Weights of a small image captioner.
Data: trained on regions of photos with short descriptions (Visual Genome), 101725 training examples, 5.7 epochs.
Rows from block 8 of the image encoder, named by matrix and row number. Rows with one number belong to one neuron. Each number is 500 + 25 x the weight over its row's rms, rounded and kept within 0 to 999. All counts start at 0. Numbers have three digits each. After the name is the row's rms in percent of the matrix's.
# fc1: MLP up (encoder.blocks.8.mlp.fc1.weight, 768x192), inputs 0-63
# fc2: MLP down (encoder.blocks.8.mlp.fc2.weight, 192x768, transposed), outputs 0-63
fc1.204 088:455534484481514493525526509476459550473472492563513502465494509504479487526495508494520536465526506497520480498432478510468479487496501503478458524475513541497460482497456507528508507501515523
fc1.205 120:499518495551480500501526487501497554479464506514520486477485506517490553513494476523518446467527503494472508477476492524490517476503494469483531533436520477474497456480488455507543497511489474
fc1.206 100:540541469485494480485509534479468524477498483495516539491458515494512533491494509533537530533495477513522459493555508487495548508466508501438516482484466500503487433468497515432471534556484482
fc1.207 081:506490486489482509529506468476512508521511502506504490505510524511500487574470498494497499493485528536501488460529489518510550477495536513495502495513480489479508520476434492461503528497518516
fc1.208 099:515501439475520476453524476452534551521481488502491496512459507538488559518500473499516500496484516550510492471509465519461492491498504455498553512479457509508513524510488499452482504454510464
fc1.209 104:498502518529466501475511473481495558478494552494528470500492506507490522514462491490494511472534469485494508524470489484441542507495529464487519491463498517487487483459470484495517477490515515
fc1.210 092:493500490529464491455496518509524518502522530488556512510477501452491538504542491481513550493530474525524497505491491517517530479492514545469483481482522493505519445462506492476498470525487464
fc1.211 105:534490510520503516471471507498503519514479525495507493481469525520521475535484491487489515503500520537537481472566465478484516503440529528450456461492479518478551459492518483440504514499490495
fc1.212 096:475490498452482499521483493481504510471490528496473511506500526497496524532462526504522489516526532549497527523496504538512491502504463500522504563518473505521560520518446488476482552504485440
fc1.213 101:499480448509488482471534512499509508507513512511479493531468522486493529497524498458501519450518474467533505472496510519516480468491512515479518477464488500525470473450555489490524476487458452
fc1.214 113:505512452479497459492465470484493499545481508497484464514470528507498500492521475497461493481526483510494465535525523477494480502469486472507483469534492539519519463522488523453482495487510474
fc1.215 105:538497525495500499496531504479481498470487479540537501507462476509514521475540483495506474525506489497469475468521510490515528500451515502506528450481484494465458435495542527500510503531536526
fc1.216 084:521500479516454515496512478503518559460520505541523501514505535516515493539495526469528488505531508513543504446565493519482525424487541478492490488504464494525507503491485489435532501507503485
fc1.217 112:487497476550496488486550503499482490448488542496534530515488532506479504512488519548514441505561498474499533503510498545492482494496487490463508499488459479521506514506474474482529489464509467
fc1.218 111:505507489515492528496479464484479506483490537473517490507434493506547495466524494510496514480512517452490512488501514465466522503477486493488518477489505478509513443501504531494472484487455527
fc1.219 101:538523438497498494476526524515497520490486519507505536502461519498480541510538499533546525510529494506505495507515505545483518476484475478469550502480464465504505453470505501456525502501490441
fc1.220 090:517479482490469515515507447468471573486471521522514442473519530530513545495472471497516496458508490472495532497483479526462555460495497454477522530454467515492503483499483412494506513483514502
fc1.221 096:526476479492530526540512445492530536532499524531519485515483490512539513495529494453493511474491499480497516481482483485478499493472517472530501456479520449501517463498503524486498449456458518
fc1.222 100:543499499513508497494530512537492538462458542485491519496468526508504499487504488510548477543491521511476467474516468482487498499481497504465470480515428489518500490486518512460544500521463465
fc1.223 092:457501513507493549500515521545518525511494536525518482500500469463518520488491510490527510486534498490493521490489455506476511490514506505501493479479471457473486472484541529514459509515508481
fc1.224 118:504509499465491500500499521540489507431489500477474519495512557496459495511490514525529492494516500496449542519516503490504493461509507507490477494464456522480463510493500498508506499498484498
fc1.225 094:479507521480534516471555518531536520500444528496510441509504505510483484547499457527503464454522518462532539500531488518519519469495484482505489511472512483468507500500496465489530535478491485
fc1.226 098:485518483485486527514481522499531497506495494516497523492531483499515468514509532493506480549508509490518541513450482533559474515514501512510507542484530490472483498512518494526486514480502482
fc1.227 104:523484507527467459519525529500478501515507516490480501509493552481504504504536488523534464495524472440537495478488501512530464493472524491477460478471518485534442504479521491538499461494478451
fc1.228 117:522514514497486505483537507500490501497507499548548515493480507494480525511505494498501535497501488533509461456508486468494545516460555520489489454490520499457500446471491506501510482508524547
fc1.229 095:536507484481484525495490476506491510488532466494516490490513540472498532519531513498507449469503512530483513472558493542478509453509503489516477499501494587518528525483503491479511545495511490
fc1.230 091:476500455516504477478501492515526528506505505498570484520497531486494500577496537486491476471543497489530512468502523506457519492505534522525466493486499483538523461498439463473497494472479476
fc1.231 084:521455486512453511509510488565532514484525529503510516482498528501517525522486506512528456492503499485471511481483464508491510460500491469516539519438512517494492484493536421514524506503484494
fc1.232 098:535505524482492471503475488474463478510461519499501470545510475517511524512492493540479470502497478488467498511497510520515481523486456479487503499512482488492513488508510485510469507487494485
fc1.233 088:476491534508495504461469506567511513494516511439484514477483499487522500508476495535506532497510526539481503511517482491494520479496477536487511540501475491440519474452475538493507469507496529
fc1.234 074:487517490484495514469528519479520526507519508531581492502488486511468535520508509489506546478517506533514473435526495515473532480475533515504484495488519470505513456467459480493524555526505522
fc1.235 126:500459516495491506501535480475497549490479534531526458506491507504489510490501480466483500462515499477531515476459469520480507476464545455522508489463526508467473480481491521525505493482516507
fc1.236 108:523485446496508502499513507521510523489498493476526499498480509475476502521476476503496495504496519494479470478517475506517533503464547475451479472488469443458465508493490506499531492479495489
fc1.237 081:455494484520508496536505536536516490475466490554508507520501520443490491536504512510490502496527482515486495468456464543496492476510483527512480507497530516523498493511449474478533528519504480
fc1.238 101:510479437498502513536519486535529541477511530479518481503463506500505510510456498493517493448503508448496476468463490473476494516481517484524469480475520445490510501493489514519492465457422496
fc1.239 108:570509504517475521468472500535501520501466513512522508510489545489491480531493520450501481521526505506527463456567504502500512495480535497472456476510487543474515476513483477459503467508499503
fc1.240 101:507501538472476575509492501515492499477491512511499474503490499531535512496501512467496492468530500487444542460497495485517520484490486531495532474493500481508467475564520527482484506464496551
fc1.241 104:474468519530485462473507515507536541508507568522518457528506490487493554534477509483497504468519495501508506471504499536453520476511507508503523474446469495516525465481502469471516483504500483
fc1.242 097:493472496459488487486504507497475477509503511466481470499512566494458492507475496513490446432505499467523499483512503462531519476498491501492438477479516550487478502537461518515465512493502474
fc1.243 118:492493453485503516479544519537533499513494525518479504496476511456500536501519518489524498483497490504521517504535498517524469466521472522520518504485459491518500490477545488466523500503454474
fc1.244 097:456487519519523505547502492519498492540479517520502491518518531513502454556491509478477506517502501467481495489482493515517500452503525524503483488489500483525462485495447494489500526487483474
fc1.245 093:524494500516490540533523478525516512490498521495525504512488509493554514500523493481515494480497488475518469444489471473488522493478525499509500445484520473517491460522524493489498470496434523
fc1.246 100:500500511541468482526517469497466501501493548520513486540499513465541476486512508502483533498557468444497499491454506536489481494478530452487479470494530508552510493483521483533508494510445482
fc1.247 104:470465509507474502507526464501492515552503512507496491504449564502514475482510477472490491494542472488516511480473494542525449501422522505486480471484507535509484493514478504489506498514489471
fc1.248 105:497535488491492485503479542489498502465498502517507541487489528465533471492505471506511504500518492520454468509501519495527519501461534498467470467480484457503467474532490504493517515512491514
fc1.249 097:541535489509499506470518501468468503480486503518548502504434478492514523486491483539508499514484487555494476477494489496475525481471500468475530453507501495505495466473487516490480521489502465
fc1.250 099:551492500517497548451491485540507522491490530484520467462514554461496512537487517472493467487507500496521503470535477495488498498479536493476470490483481504493504479503517449455514495509481510
fc1.251 098:513514480488485463511507493463471500490495491492497494515449513501512508449560484503515489504497481495508440510491502540498509537444509446463496475527473535515503474516538504487460541494506522
fc1.252 104:434500524498526500489508482481485549559486510526522432518494499520508531505522436498478473445542535500513511466497451505486509450473511495481474454514537499481473470497479494491498526494517488
fc1.253 094:534478500523461499533466528510511486494499544537515506505518467429525499600492527547528477501506480470499537494524486505528499510503445491521520504474491450484522488479478471481483525482485498
fc1.254 090:508531462479491472492499475489469542521484544507515477489463531504520478505499498526524498498529564513506466513530510457477491513477473482475465486553450512492503488507471542453483487475476482
fc1.255 102:483487554477486552511507478528510491512499500521509493496497504525518500499505527478496506485532512469475547451500490508535495504493508547506493490507494479525506496552496533496488511473525577
fc1.256 120:451524505509496471519474500487503527482514465531497527482506535485524482495494489500517543499494489544450478519509480485485488502469527478492475483471467498490509475502509441479517505528496505
fc1.257 102:466488523489495486490527471467483555512506538519528457504509521523501505519448510467490493443502500492533492484466443495497539482489531483499501503484527533474501476506476471508522519500528496
fc1.258 099:457526533484510515484539533559519540521480555478509465526512520506530540536515493529501431468528537475480516465511467537505511459528457526480512505477497478504484478516527492499489509476463486
fc1.259 109:529491504513477518479509490469479490510468504516533492512447474534531532492520488520467477504518473495487509483521517494501506488463496499495504476491488491488497444466513540502483524507505485
fc1.260 112:477486492509490507467528475546528549511444541497542424511499513500517526559539490465517438465506522472539526497489519537471511487473503507477515504466520479502499503509501498497519479474481474
fc1.261 107:454494459484481490498551526520515547519509501501556508467470502488511486544485512506518537471535557527548469489470493482438507477495506527495476517521504499514533477482484510497499518486476492
fc1.262 100:488472531524464487534475486468491492510506524534491493516521514516514478521483512519506467477476471476494542514500491536489479509491477519505534524472511486492523496455468451526491524505478496
fc1.263 103:494476535506493524507526488492535537474462540527504489486506507505477530524466515456525498478508518477488525473442462497486504480506532476546503502464501516476486498518502495533509507501507524
fc1.264 090:499513488478487503500483510513477528513475519481495507523456485538502474484538480514520488503490467495520463519508504481468488523467483498479502495498470500499478460490531539464466525470463478
fc1.265 101:497489447563490506472493478498499557487515489490499481498448541481513528480529440498490546460504483516502517486475474524424508493490503461513506488472500466546520485445500484486535426461473464
fc1.266 076:532518486501499495472477466551510476529483528500504519501475521479529497455549514488531500523538538491463497482478506521505474462518532491513542503495473487512530499530458485464535508533485513
fc1.267 105:499490522453498497502530488483499534501497553509532461518483508488512511505511491517481452445496501488521490471484474516480508455463526487485485464494520530484483486514540479519485522503497495
fc1.268 092:484526470490513495469511479531531513496512477476552512547485541470483518543498542489456497480517512489503490485493514496482537487522507540509474506489549467498535474510450498547485490510502519
fc1.269 101:526512477557459467515511491471478504514489545477510466542478502478542492504484512518482533515530513438507494512458519513456506499476511467482492491526531481517530493483502515536490487482413480
fc1.270 110:529506488485502494472524516492509511495491498499535513482471522473476502530507482479491501494497540531519454445555465491518535500438535532472462439521454494473509478487494520449514484500531542
fc1.271 122:481527518503498484509484503492494522440492502498506521499492556456480511495523474498531502510490489507444485502514484510504502524462562460474474444486457471468487491516506481487510483499491483
fc1.272 099:560484503508460521474487494526503535535498500522502500484462557504484469502502520447496485511572475505524497450575514511492482478486526483511455486510475536492524456493502496475477498520514505
fc1.273 109:478512439499483457488490505502535492489507515485494486539494504464498525550523513502461437486526527477502504500501513498497477471498508471506529513471509483493533483512501459485490485507457442
fc1.274 107:482475471502480472494533467498534521555510503496523473503464497503500510557469514465482528464497546484532437458466493489483517513468539496512493460539536490473544498488453523516502485464494503
fc1.275 101:517492511560490499520511523488492496472484541480541493513529464479516524533486502522512488518505514473461543506460521491491513498501482482502530539458504442471484493493478466532514498521480510
fc1.276 103:475500486513500519544500475540491511482516480513472479512479500477566450514520458492519502504505505509445470495494487508479492462480460531491489515492451505522497509524478466495514488504496517
fc1.277 110:485475499488468550458516459521540558518477515506541483497458538490509474485542468466483453506516520539488514454505452531492488464491522481509483485498474523483527476537534497465500471501511518
fc1.278 095:508508518514480515503475510486450491482471540513501502567500460508540485487533523546496493494509474490488496506499530491509483512493474517453474496498505511495494482479506513500446543459461516
fc1.279 099:496515475499495570499510475530508510488508537489539495527467527493531502495515522470493516467519490468525497444476454467517489493521506517485486476500534491539515476522543523496489467471440502
fc1.280 107:503470518480501506512559520480496510493500525525551507486472482493512516498528527509513504491497504493517484460494467489483509484464527513504473476472526494456506462481529520531506511512513532
fc1.281 077:507492500534500543544489491539501498450501530498475486566519500421506502523540538482525506503523493493484530471472504492467537485475464512504480481491495485466544532462524482551476495514459468
fc1.282 105:488509502530490509476481467509525547534494473496493452520473545511513492517556442448491417483511516515524500467528466501493504452504513464505478461500514498462495463504511491457493456483493467
fc1.283 105:509487471503490516460484480509544514523487498509500487533494542465507519481562449444463444500536494522544489478537487524488494471485525448506487463502511533512529494540496493478505484535507489
fc1.284 090:543508519522513484468505518471490488490480489503495542483461463516503546497517464528467485527501516510468509476527515507478477517476492478503524483511468462494502494472494540494497521500518493
fc1.285 105:505498468516479481505509529538496512476508527469480520501516516502503526517493523516557448511502516516511545503510499514504488468523458492507511545456483498522516497473499455486497526480436431
fc1.286 105:526520454490506533529487526494527516459490512517503501512486500516502539492538488460551507502486524509504521487461444494465504476516508499513527499462499508526517503505545488477528501472460504
fc1.287 086:496501553546497446483480527545469499502501552504484533499503488479513503505485493540470496500521539521483488494559510488540529492505460498475461516512482453458523478474514492470466532516500476
fc1.288 092:482472504503482501459501484497511521474499528467483499465527506520483490480463527521521474502532520484509557540504512509486473452534460482522529573478461490492522492470489496484491522522476477
fc1.289 106:538502504528480517467507507505506486480508516500528503485477489496478536496533495492467519504511458466493547497489504505469523482481527488502521494440512449465488448451517491526526484508500497
fc1.290 107:497469474532495510467512524512520518513503519480515508516444540492540503483550492470531497487510502529534504489514462499508487463491517515464502510496469510515523476475592472446483453492455476
fc1.291 109:509509476512485517494511513524547473528489506527510477529498493477498527487504525453475502495521451459535496496492503515530467475512550507510507483498524524503476486495534530503469520478482483
fc1.292 107:511478508514484503499525474535546513483476519502540472481515500511504507536489537464518469492507530487517512484447473486513513456495548491523516513469536506448493485513499469522489506512481531
fc1.293 109:496497516479447549460501516521511522452519509497539496494513513480519461481524522485513477506496512512511540475524466505466522434494501488498501487488475547491492484521569472473511454493521508
fc1.294 102:502509503486507473480531496476477499491506518486529474518524508516484522542497501562506456497566541476463506517509504508479493503510453495508520504495458450518518513523496446494522504506474493
fc1.295 095:476448520462482494483550525459473490521513579485505464486503521462474531499494494542496511462520484463524509490512462502536502493482494498484459465478524519510506479495509483507519513510472494
fc1.296 088:488486538519506505542506491481486490514526494551516503501513487505549476498511520510527482533489485480501535494509462518479493491493492487514506505489488493475463483463552492518495524533484518
fc1.297 092:520495479511460474493544503498486488467503543518517501531499490410501530483521520517516484483535465423471502484479525508493485496517521422509503471487509515535491525497542479546519493499458481
fc1.298 093:467512497490497530475514503505503514526492531508574495519468498458539495505538492515458508479517461518500486462460481519492519490465516516488463472461542483484513465465467492529498510494477518
fc1.299 082:500508481479464495478479468539549508515508506494519474506492473487516545525503493486467475458505492522515505477521477525543513472485501500518462507459538551484530465476487438489483516485499466
fc1.300 099:499511481509493482477534489516502511518483503487535461476484512524493564538501467533500451491533522478486484501492484506507523474527466501517537513502515455510490479501489456477544517498459473
fc1.301 096:465506471546476451522508477483486488507497544511537492541515488513540488541536512501453500508555494458506484502477517513474475492473535483506505519474528473526516495506500469514480462516461443
fc2.204 078:460480515558512513491506481484480489451516497529514474536531531517520516495524488510490510478468534499478507488464506532565488497548502527506496498504524484473508492529479527543509528484589489
fc2.205 101:486481490534517510497462495513504464480521480551492512540511455518463448482553497503512490519517523517465487548508498506508499515523538503497489512476525508446487482475537493495505520509524489
fc2.206 108:530473514492543491500489532503531530485510556514486525487463497467519534489493506500474518495529536499505498490500459502529498482487499478460496513510453524474497500546473497424503510506476516
fc2.207 080:546504504498479483496467530522484509515465504498520498460457542474507534515516489480480480507500498457499486479524495508486481494502460466505497509486563550497514476524528531500533476471535502
fc2.208 090:513479500514555541480517483481509488457514538528516552454537535487551590502491558529497543527516470515479504503495508486514463490499491476477508494458509518490468464506483499512525478511466495
fc2.209 101:507501503555519507498442485502506485521500477514482508505504517487457501484559497498494514501505531499452498512468494515505498519567475506503528480516505532455504470485520495521505527485574447
fc2.210 089:517467508474554492519515510441524501489536516495505513505527495479518527488474506488487550507524509497462507473499479531525463494506520532452507518522470490469500478466453440490489509494477458
fc2.211 108:533493517493492493517464519465502551537501485478530495478437522492504497485481491512498461526531480470513505465536470471494525494501485455484459476511479533500519505524517480463502495472475565
fc2.212 098:496505497479486489486487516536503503441460519497454493486488493497506513499508475469453539484475538480508542510486467524541503476500509540505509496490559508507508476527508541476527501525502491
fc2.213 096:495450481531554498512537497485477502473515522536508507473532543464504475508517486482495498515513497516467468512475525531540484484500470501515475472471495456490478450499460457508495502480499500
fc2.214 113:493489513468495495504536533498532516470498548471485505469505516495542533495480520501508500506510447484492515492480483484489477522515504523476502451430502511559496503509478524491523497534442515
fc2.215 112:499495514466536474467488543536513509523501560493485506524499474471516498481512440498484498492491514500484490476544509494510494434505484518483500532479480509480544515529463516478491526506512494
fc2.216 070:523527517449508479494501524472493516520479511507535497476459519512478530485503543544493495488516494495526469472505489502510474467500534468505483521530469501495527481508517538489495485503501492
fc2.217 115:474482494495541517531490524541484500455504505562529523528481517513463489489534532509513505495535515530478512508437513540513512491458499510522536497490491486483453470508500534471494511513479501
fc2.218 114:492494459457460482514510536505521457491519514477500476478533497491525556483489448445487512484497482478502509458506506505501474493545486547491504502482538498528518493531490514523510522518530474
fc2.219 103:513463489510553506495482498501527487444483543554502506501492502475498521492506529464489538491518524507474495531483471500543483476485506505476502480468491512454470476515484535455494506510482493
fc2.220 077:487504506564500544510477487532495479493487507536497522527505522521473512502552500502487520513504505524483484543453495513506496513553464474520534492471534517438479462516537511495543526493552488
fc2.221 095:509480485505492473482488494512510491508468513489540481465496566492516520492540505459453539492509510486487501534502514530541481457511481507488469507501501505478547444537478517532488525515551516
fc2.222 101:464514505459490507529503497498481521476527458502512505493483512496483547520467507533520504511515484529467516467460499506513528514407533501507515487488491456524453492507511542453471481489434554
fc2.223 093:514489500500558518468551479459485506504545521506449504539524512479496512472516461512521557513492485482501500477534526495524505490527489502483529506534486476521535494489470492516499509495497442
fc2.224 126:480535497489503508546498476519520510455513463532483485549457489512463481509531533510487505476494544497540532526474480537537563467466529495514545516519455474474525475483498542481519481507505502
fc2.225 080:496550472529525530505506537500465513497518517545483491525480493510482496473500547531537495565534477539541530504504529478472502541485473501510496527514466515516497523485534514501533499480476494
fc2.226 100:503462487478454521519509499513521445514497529445424524474512501527487539499524485465505542490480487489509510528527489499483492501506514506500513497477520502508550469481528524526515488535498481
fc2.227 105:501485439506476468511519500492486514482521497519499509476439515467505500515462483520477477533511500513526488516476513500494506524472470486540484480490460479527474473465472511498501508481463538
fc2.228 126:549522533497523508458506494500498569507478535496505480483521483457534517489490475495479517538482509495485490485562501496512480475495475497480493544490494513510529485524462483500487506465526509
fc2.229 097:539504538499496466529480468507504511514480487487502490449474504491496492503512527479474510487519476527493478523485472491509486488461505487501474488450497506475510472467517466488462499520478528
fc2.230 085:486517512477547485513466508552505492445461501524502492512476507501501519499500470471479522503541501478501494467481489501523517503464509513491525526531526518487513448496514503512495492536515486
fc2.231 066:522465498543488493525489498506520484515486484545461497520494496475443471533524492498505496479528504515488461556497468451512557476534471495472472519469506523445515446492533502494503515490511485
fc2.232 099:517480487470508499515493539514491516480533509510491545464514511480544532488470489491573540523508493515509506504489491522460467546491482517517519483447535494560466510505477517473530491527453508
fc2.233 080:513493506455525471490469536484548519521540507427477483516463513486482513494478530486500490530508481445501519470502501516526498493515480526485525470504450544508522508489481548502516488519523476
fc2.234 063:528540541501510496485475481479495524499505469538489504535503494463509558506490515497513471513525504511461521497512514477504487495451524485500477554464502530488495478453478446532478481500501491
fc2.235 138:505485535555534498468494497493502507513503546496497489504554515482509520479545476478479520502484509511449460523527504491529464509571469519491512488453520524470502475507481504534506524496545468
fc2.236 118:539462501498479498505509488521472503550520482504513525505512537455486507508540484542510474528500493515457459485508532523474527505453449473506497491465506464518469459508496532519486474458484481
fc2.237 076:477507485500512486494489485511472479489491508506467514481514515516526503517518484481487515455465542470500504506476489511534478450503549538521489482505536489489526495485484469534499466538516482
fc2.238 104:515482492507498515494569476514478507498489526474507452479526520471490489511502459482452537494477479497469480507503534508532516500517442543507460492474540473553501449509482518550479497476538485
fc2.239 118:515510552476495494554463532503465541511494529476517502461452522525494503482461508518517499509511459526518477458526483473494506505475523484507478494511485510531536503513488497475471507495456549
fc2.240 102:483526436448473517499500559531466505490504537466493482480493488478510516475494469502481508500496499511532515484505544499533519467515488540544495501475478473547548484513507549520500517491512492
fc2.241 102:498500494521542508480487450478523502488534514562468506483548514472505554478509501479506558500526544490482501501493445525523481459497489503493545497508493511480482467502465479500509481512500434
fc2.242 098:491537508520489472516460525514499541477458496484496464490439511509440511505505525502458486508470518493534523506472478471531566514507504508501539510500474517490514512471524494461507530520490504
fc2.243 131:484454505476545505502519453498481506447513515550505523477523494456509494492526514494489536508491509505481471495494515531525492471462491507502488507457472453499452465499495495487464490476470484
fc2.244 098:509501475501482486481480536509470472524448527502507505457491523516502502494525481496503455470477530492525499465514518504479473492513485527523480490485552518520533533502503497512513488514530487
fc2.245 093:512494476477474472500475505528498480490460505502512458481492511483504489469542467448470526501488537506491492498515513500525508479508447527506470517502521479509553467511509510511464525503532507
fc2.246 096:494477452492441477509534514465521494502531492496530502497517493462534514469454469482498493484506541505508494487479475502500480518503497514502516530516487485524518524479459482510532478467518499
fc2.247 114:456499460493483527510535549478443510485522512464510485478493535506522490480484478537476481478498478521492484462486544509531518506530461510550495440477478448555497531487471459513474510494470540
fc2.248 106:512503471468478517504496517522494506518509463486511504518454518487498505509502527568498447501514507515516522488487535509502530480468491487513486463505457484503492511504480540481493518504488525
fc2.249 094:540482519489545485457442533491532532513515535500510507519527487464526542456485487482517506529525496509474494486521491493496458504515498509469530513459507541483494494534471505460501532505495510
fc2.250 100:511503517455487480561497508511488529537499485489509499498448504521476493494477508523506470515539463514530483440516479454471531522455486474498493519490453472481547492489496481491468510473465515
fc2.251 097:513480478474478506528525521501515457507512511473510526450499494468566544451490474519512471490488481529509501464497494468472495530497462479473508481477505466520476517505495533468513500484486509
fc2.252 094:512523488508505518469462532481462522474492509533494470499496505515495513484501482497529465523525489500520529496509517464522481499512520519535496493465521531480539510482565523514532531497514520
fc2.253 084:482492490495525492467492544510505528525533538534454527496459509504484503517506434506532472511554503486501500470506516479486515487531489487529499493546488497530518517519488561478531476501483520
fc2.254 097:507504477494504503504496541520498549454509535491527520486469529486494548506487504504498484527521474494493525483481490494518506513466493513500505467464508520501473480538497533483550492493478530
fc2.255 105:495523425459473494489495549500483487487506547476492485476486483476520528479472471485483521529496491485534521481530551490516496473508484554536470495441487493545558496490513519523505524513507487
fc2.256 131:502478476495496470527458494523513477511500463494507516492466535496515490503518543540469463484500536483532517531501499536531521442462526483496464476503468484487522497485487541482497492521493515
fc2.257 098:500526528574517514475463452504498501510484514510464484492540527484469524483543494491468516495453523489467481514483463491514510504547469494498542484481503504478501480494483483510516504480543456
fc2.258 081:505500483509526530454487526478481508442500550529475495479508489505495526480499510516559481558510486528504520525493521487516490516475531520483501519530488489496534514509531518491522532473504535
fc2.259 115:487500493464537481446482558505533512543538540479494525525526482464531508473477433488526499511507514490497493443537518497496465474529512529484521516488464505487532523525448479497523517507529482
fc2.260 087:526466452489503512498484484490497484502483492547470498536483476528490503486480494528545456521517501503508543522498539487466509526463481545509501518488487472495503486478502551495503507479507503
fc2.261 107:483486523489532482482510480532481517473526512520506505515499495482523523544452441492481493493504512478477517450495507508530500468489518548501510530501486504505479461510453526524516493499528505
fc2.262 102:504475475520505482516477493503496495517532525517471525448482533495509544500507466436524547505522490470525525500516491526451470516514460474521525517472538511542514504504501526470528472517486514
fc2.263 106:497513495515507533482506509512513483490481535468449476538542498515469549470542476481470506460469510495466493489484490502551516514568498538496561496468535495456516504504500551517521503486552436
fc2.264 079:470481497456492545529520504503515476482520516487475504474532470484533566487486453499517514492489454495488490463481496506489492518507505511472505488470533473531468489531523532482497512482486484
fc2.265 107:550464520546514501551520542472493488499505475472550488509498547505494488464505518499470529488505497547449483492456507538519501526536466489481502460492536513475483464507467462507468551513521500
fc2.266 062:485455500466515487507492541502497490486484560515527508455510502494526496483499531522494535473511507540485479493502514518527495480459528546530508472505497499526479518498528521512491493503466514
fc2.267 095:514522503537503511452465500475496557533488485526510487506499474487492499465528492499535496511506495493485482512540482446502480508539469458490492520518508535483528517520554532458505493466514499
fc2.268 091:502523499489529489509488472529496503466460503486497483478489480513525542513467472456479513508477489483503522497478496510539481495479542549499490508518511514507522461446498470552489504530500482
fc2.269 104:535487481500495477498535508481519495472508509476531491475544516485541534486464459459484502503484523503493507482480494538502482522495489534487504512472534493524510488493435502531530493493524492
fc2.270 112:555499492473491513497479521491486554537521502479512516507474509479495531500488487521513452550531495483501500440568508478493508506476489467497481522465477512494522467505510538489506481462502503
fc2.271 130:558481476489471487541482498518489517492505451506518520515450526477483487499515544568504473515515526507519489505482515520512536484428482464503494498501470458509482470492492557480488496485467502
fc2.272 110:479511530463470498536487542489467529516506500461552495476454517521502492498470522518497475467522468523494496458499467470537510480486553483512471491518452499515522536499476489482464502507467547
fc2.273 093:525484477458491480504544498499514534458506520493473516490454487478495546516462510452516540514533488479530512483510507495476476485456484530515514514466480495547494454460502537486508486519441472
fc2.274 113:564529503513509486449502478515492546492454531493501458484506508476504510521473456484469508535481500475482496489539506481521505480496478522480490534482519512494523451498474537526509499487536482
fc2.275 103:477483511516533508482480545501513483504536521510482530546505489490458498499556455503536509504524510516464500477485521497502504498539526503515520481499493508488518518499494543510523503491511479
fc2.276 109:495482460475475499485502489478503481495484454508525500482507497489509487509513543524478478444483557493517496501472519538544504439483533520543483491519468480515533518495505548502498454518524515
fc2.277 110:503493511447487536538512539493450482548526506467500507456487509522508503485503510518529467476526483526521494472540514505482490484465480503528466488464475454525507499488499528516461477501475531
fc2.278 094:513471483444506504514490522500519493478548496499487526488521474481568537479474437478531514505502489493516500470488477509477456544524478539478510501496516468529467528522480514457539527492482473
fc2.279 102:545517468463483500524517542496475479467487505456519457486509511471510524454510461452484524510497494495485499487490529524548484527540470546509496507476525479534548472499507511526469548486534476
fc2.280 110:509531513491530473454473478466509564526490529514484463510518455450534497471494456485487519518478521472489487497581503484516462457495511495467504560514502520505537516505479509485490517469518497
fc2.281 068:493487484496488474530532448465520517432509472514513473522479464503492467482467506446483531463501513484523480518475504528542503518507530545521480527545535509498511485538499515485496500493526501
fc2.282 093:536482552476500514509472501476453513530504504470498510461531519539470513479519528516516463510495458516504476450503489456498517508485527473505513500519473468497515502482516512511503488470462513
fc2.283 112:494477534438484486517494523487467507517513518466507502471519499517508487482491518486533493480523449492501481470542497466491496485479539514519481485476495465528523509464501510512473480520448529
fc2.284 094:469504511452553501470503546482528504514554536494488542472509490492511555492469502517555510503535491506488512461499517505501468484490505514487515475486434508507493520523466494474502497530463485
fc2.285 104:496489503477488476507497478554495505441461515519466471499511463464466515501497504463463538511485542501497497527512476503519560467479524538502503533469519466488517458507524543480482519495498496
fc2.286 104:559470483484500508539517488458511462456476501523520478474501517498550534468537545476455525478517512513498498513493520525561465495511471526486481519483501496476460435483508512531494515518531484
fc2.287 094:517521498469523528520522521475508511477542509498498513500510498471526533471459532503524552544525499485489539485466477516513481527484493489467508499520467505526438540512481507441517508481462510
fc2.288 096:512531491492500489512467512515533507494497506516449479495480474504456526497498489475496551518515536486521545517507484526492512516521478503496518539518529531501532488491516540433511507500522490
fc2.289 110:467474507501535467468478516510534487565535513527511526525514525492493483519514441478515460485542504487479492460517513517495483464531497517481496504503472507453492511520448466509509503518544474
fc2.290 117:519482501502521510550534531460471447460510494464524495481483545468504524497524506519470519502480479526452497477469513539542517525515454497497523467479507448500517472494479486498469531492488504
fc2.291 104:480482486480502460466522506497513508495519566532484525484525482446511524481518422468479526503501482483494473480508504499534473498533465532473486507528466485524506500511460501486484537501503476
fc2.292 114:504491507502483521515509503525509467522502509474458487534507485504457487510538454478489502438490503513473454498511478472509525513534487520497543494464512480479516491477498512527495506512516439
fc2.293 104:553529492491500516549486519487459484507463517480460474490453541514503526493517500530491485509520494510537489510508515527534503465490444495523490510501508511497531442491507512509472540494528487
fc2.294 103:448515490491539499506488544564505487425501517546484527505481485509498491512488505499542519531528494522522547508457513522512479536451511549524504485460498489499494477496525509499529499534482527
fc2.295 091:495523493517501494484456510511501571515512487533514497528476501438490479467494492521511481538502513488501478504497499469497522534460475464487524517507460497490485499491504499447493521474482510
fc2.296 087:480461485487500465522470480508503482501561526515452525489486484508552521482502472459522495483524520446546499485557486506501455476522496511485480565495511500516515499503509468477515494510530495
fc2.297 083:550451457493482477523508513511520523471507502485511523475474472449523494466462453470503494527520497501504472513503490471463485563473480504483500513444507512527483476475498509444515509490489498
fc2.298 090:502561501525509497444466511467494549496476490500531486524497491472539490470479505507512489512507528475487494490534500484523491477525508477477506538527514527466531510477479454497491500491520513
fc2.299 083:497500470486471502526491519523498492542509502491470496482487521504483450541484507478528469485541503492523491547497469459458510488450518481501470479474461495496483509450513482506501448537457505
fc2.300 098:470498511494536512486479533529492484448492521549483527495499479504483479505517497519539494562516471529493539509487527504486492534458530509511497477463517506493496493495551533483525515513469535
fc2.301 090:515482476502500474492558483508535498472507519537497510496525492489513487499480505470518509489526532489522516522473488520475467502464515531502492513488488496515508471466460499524524465503480482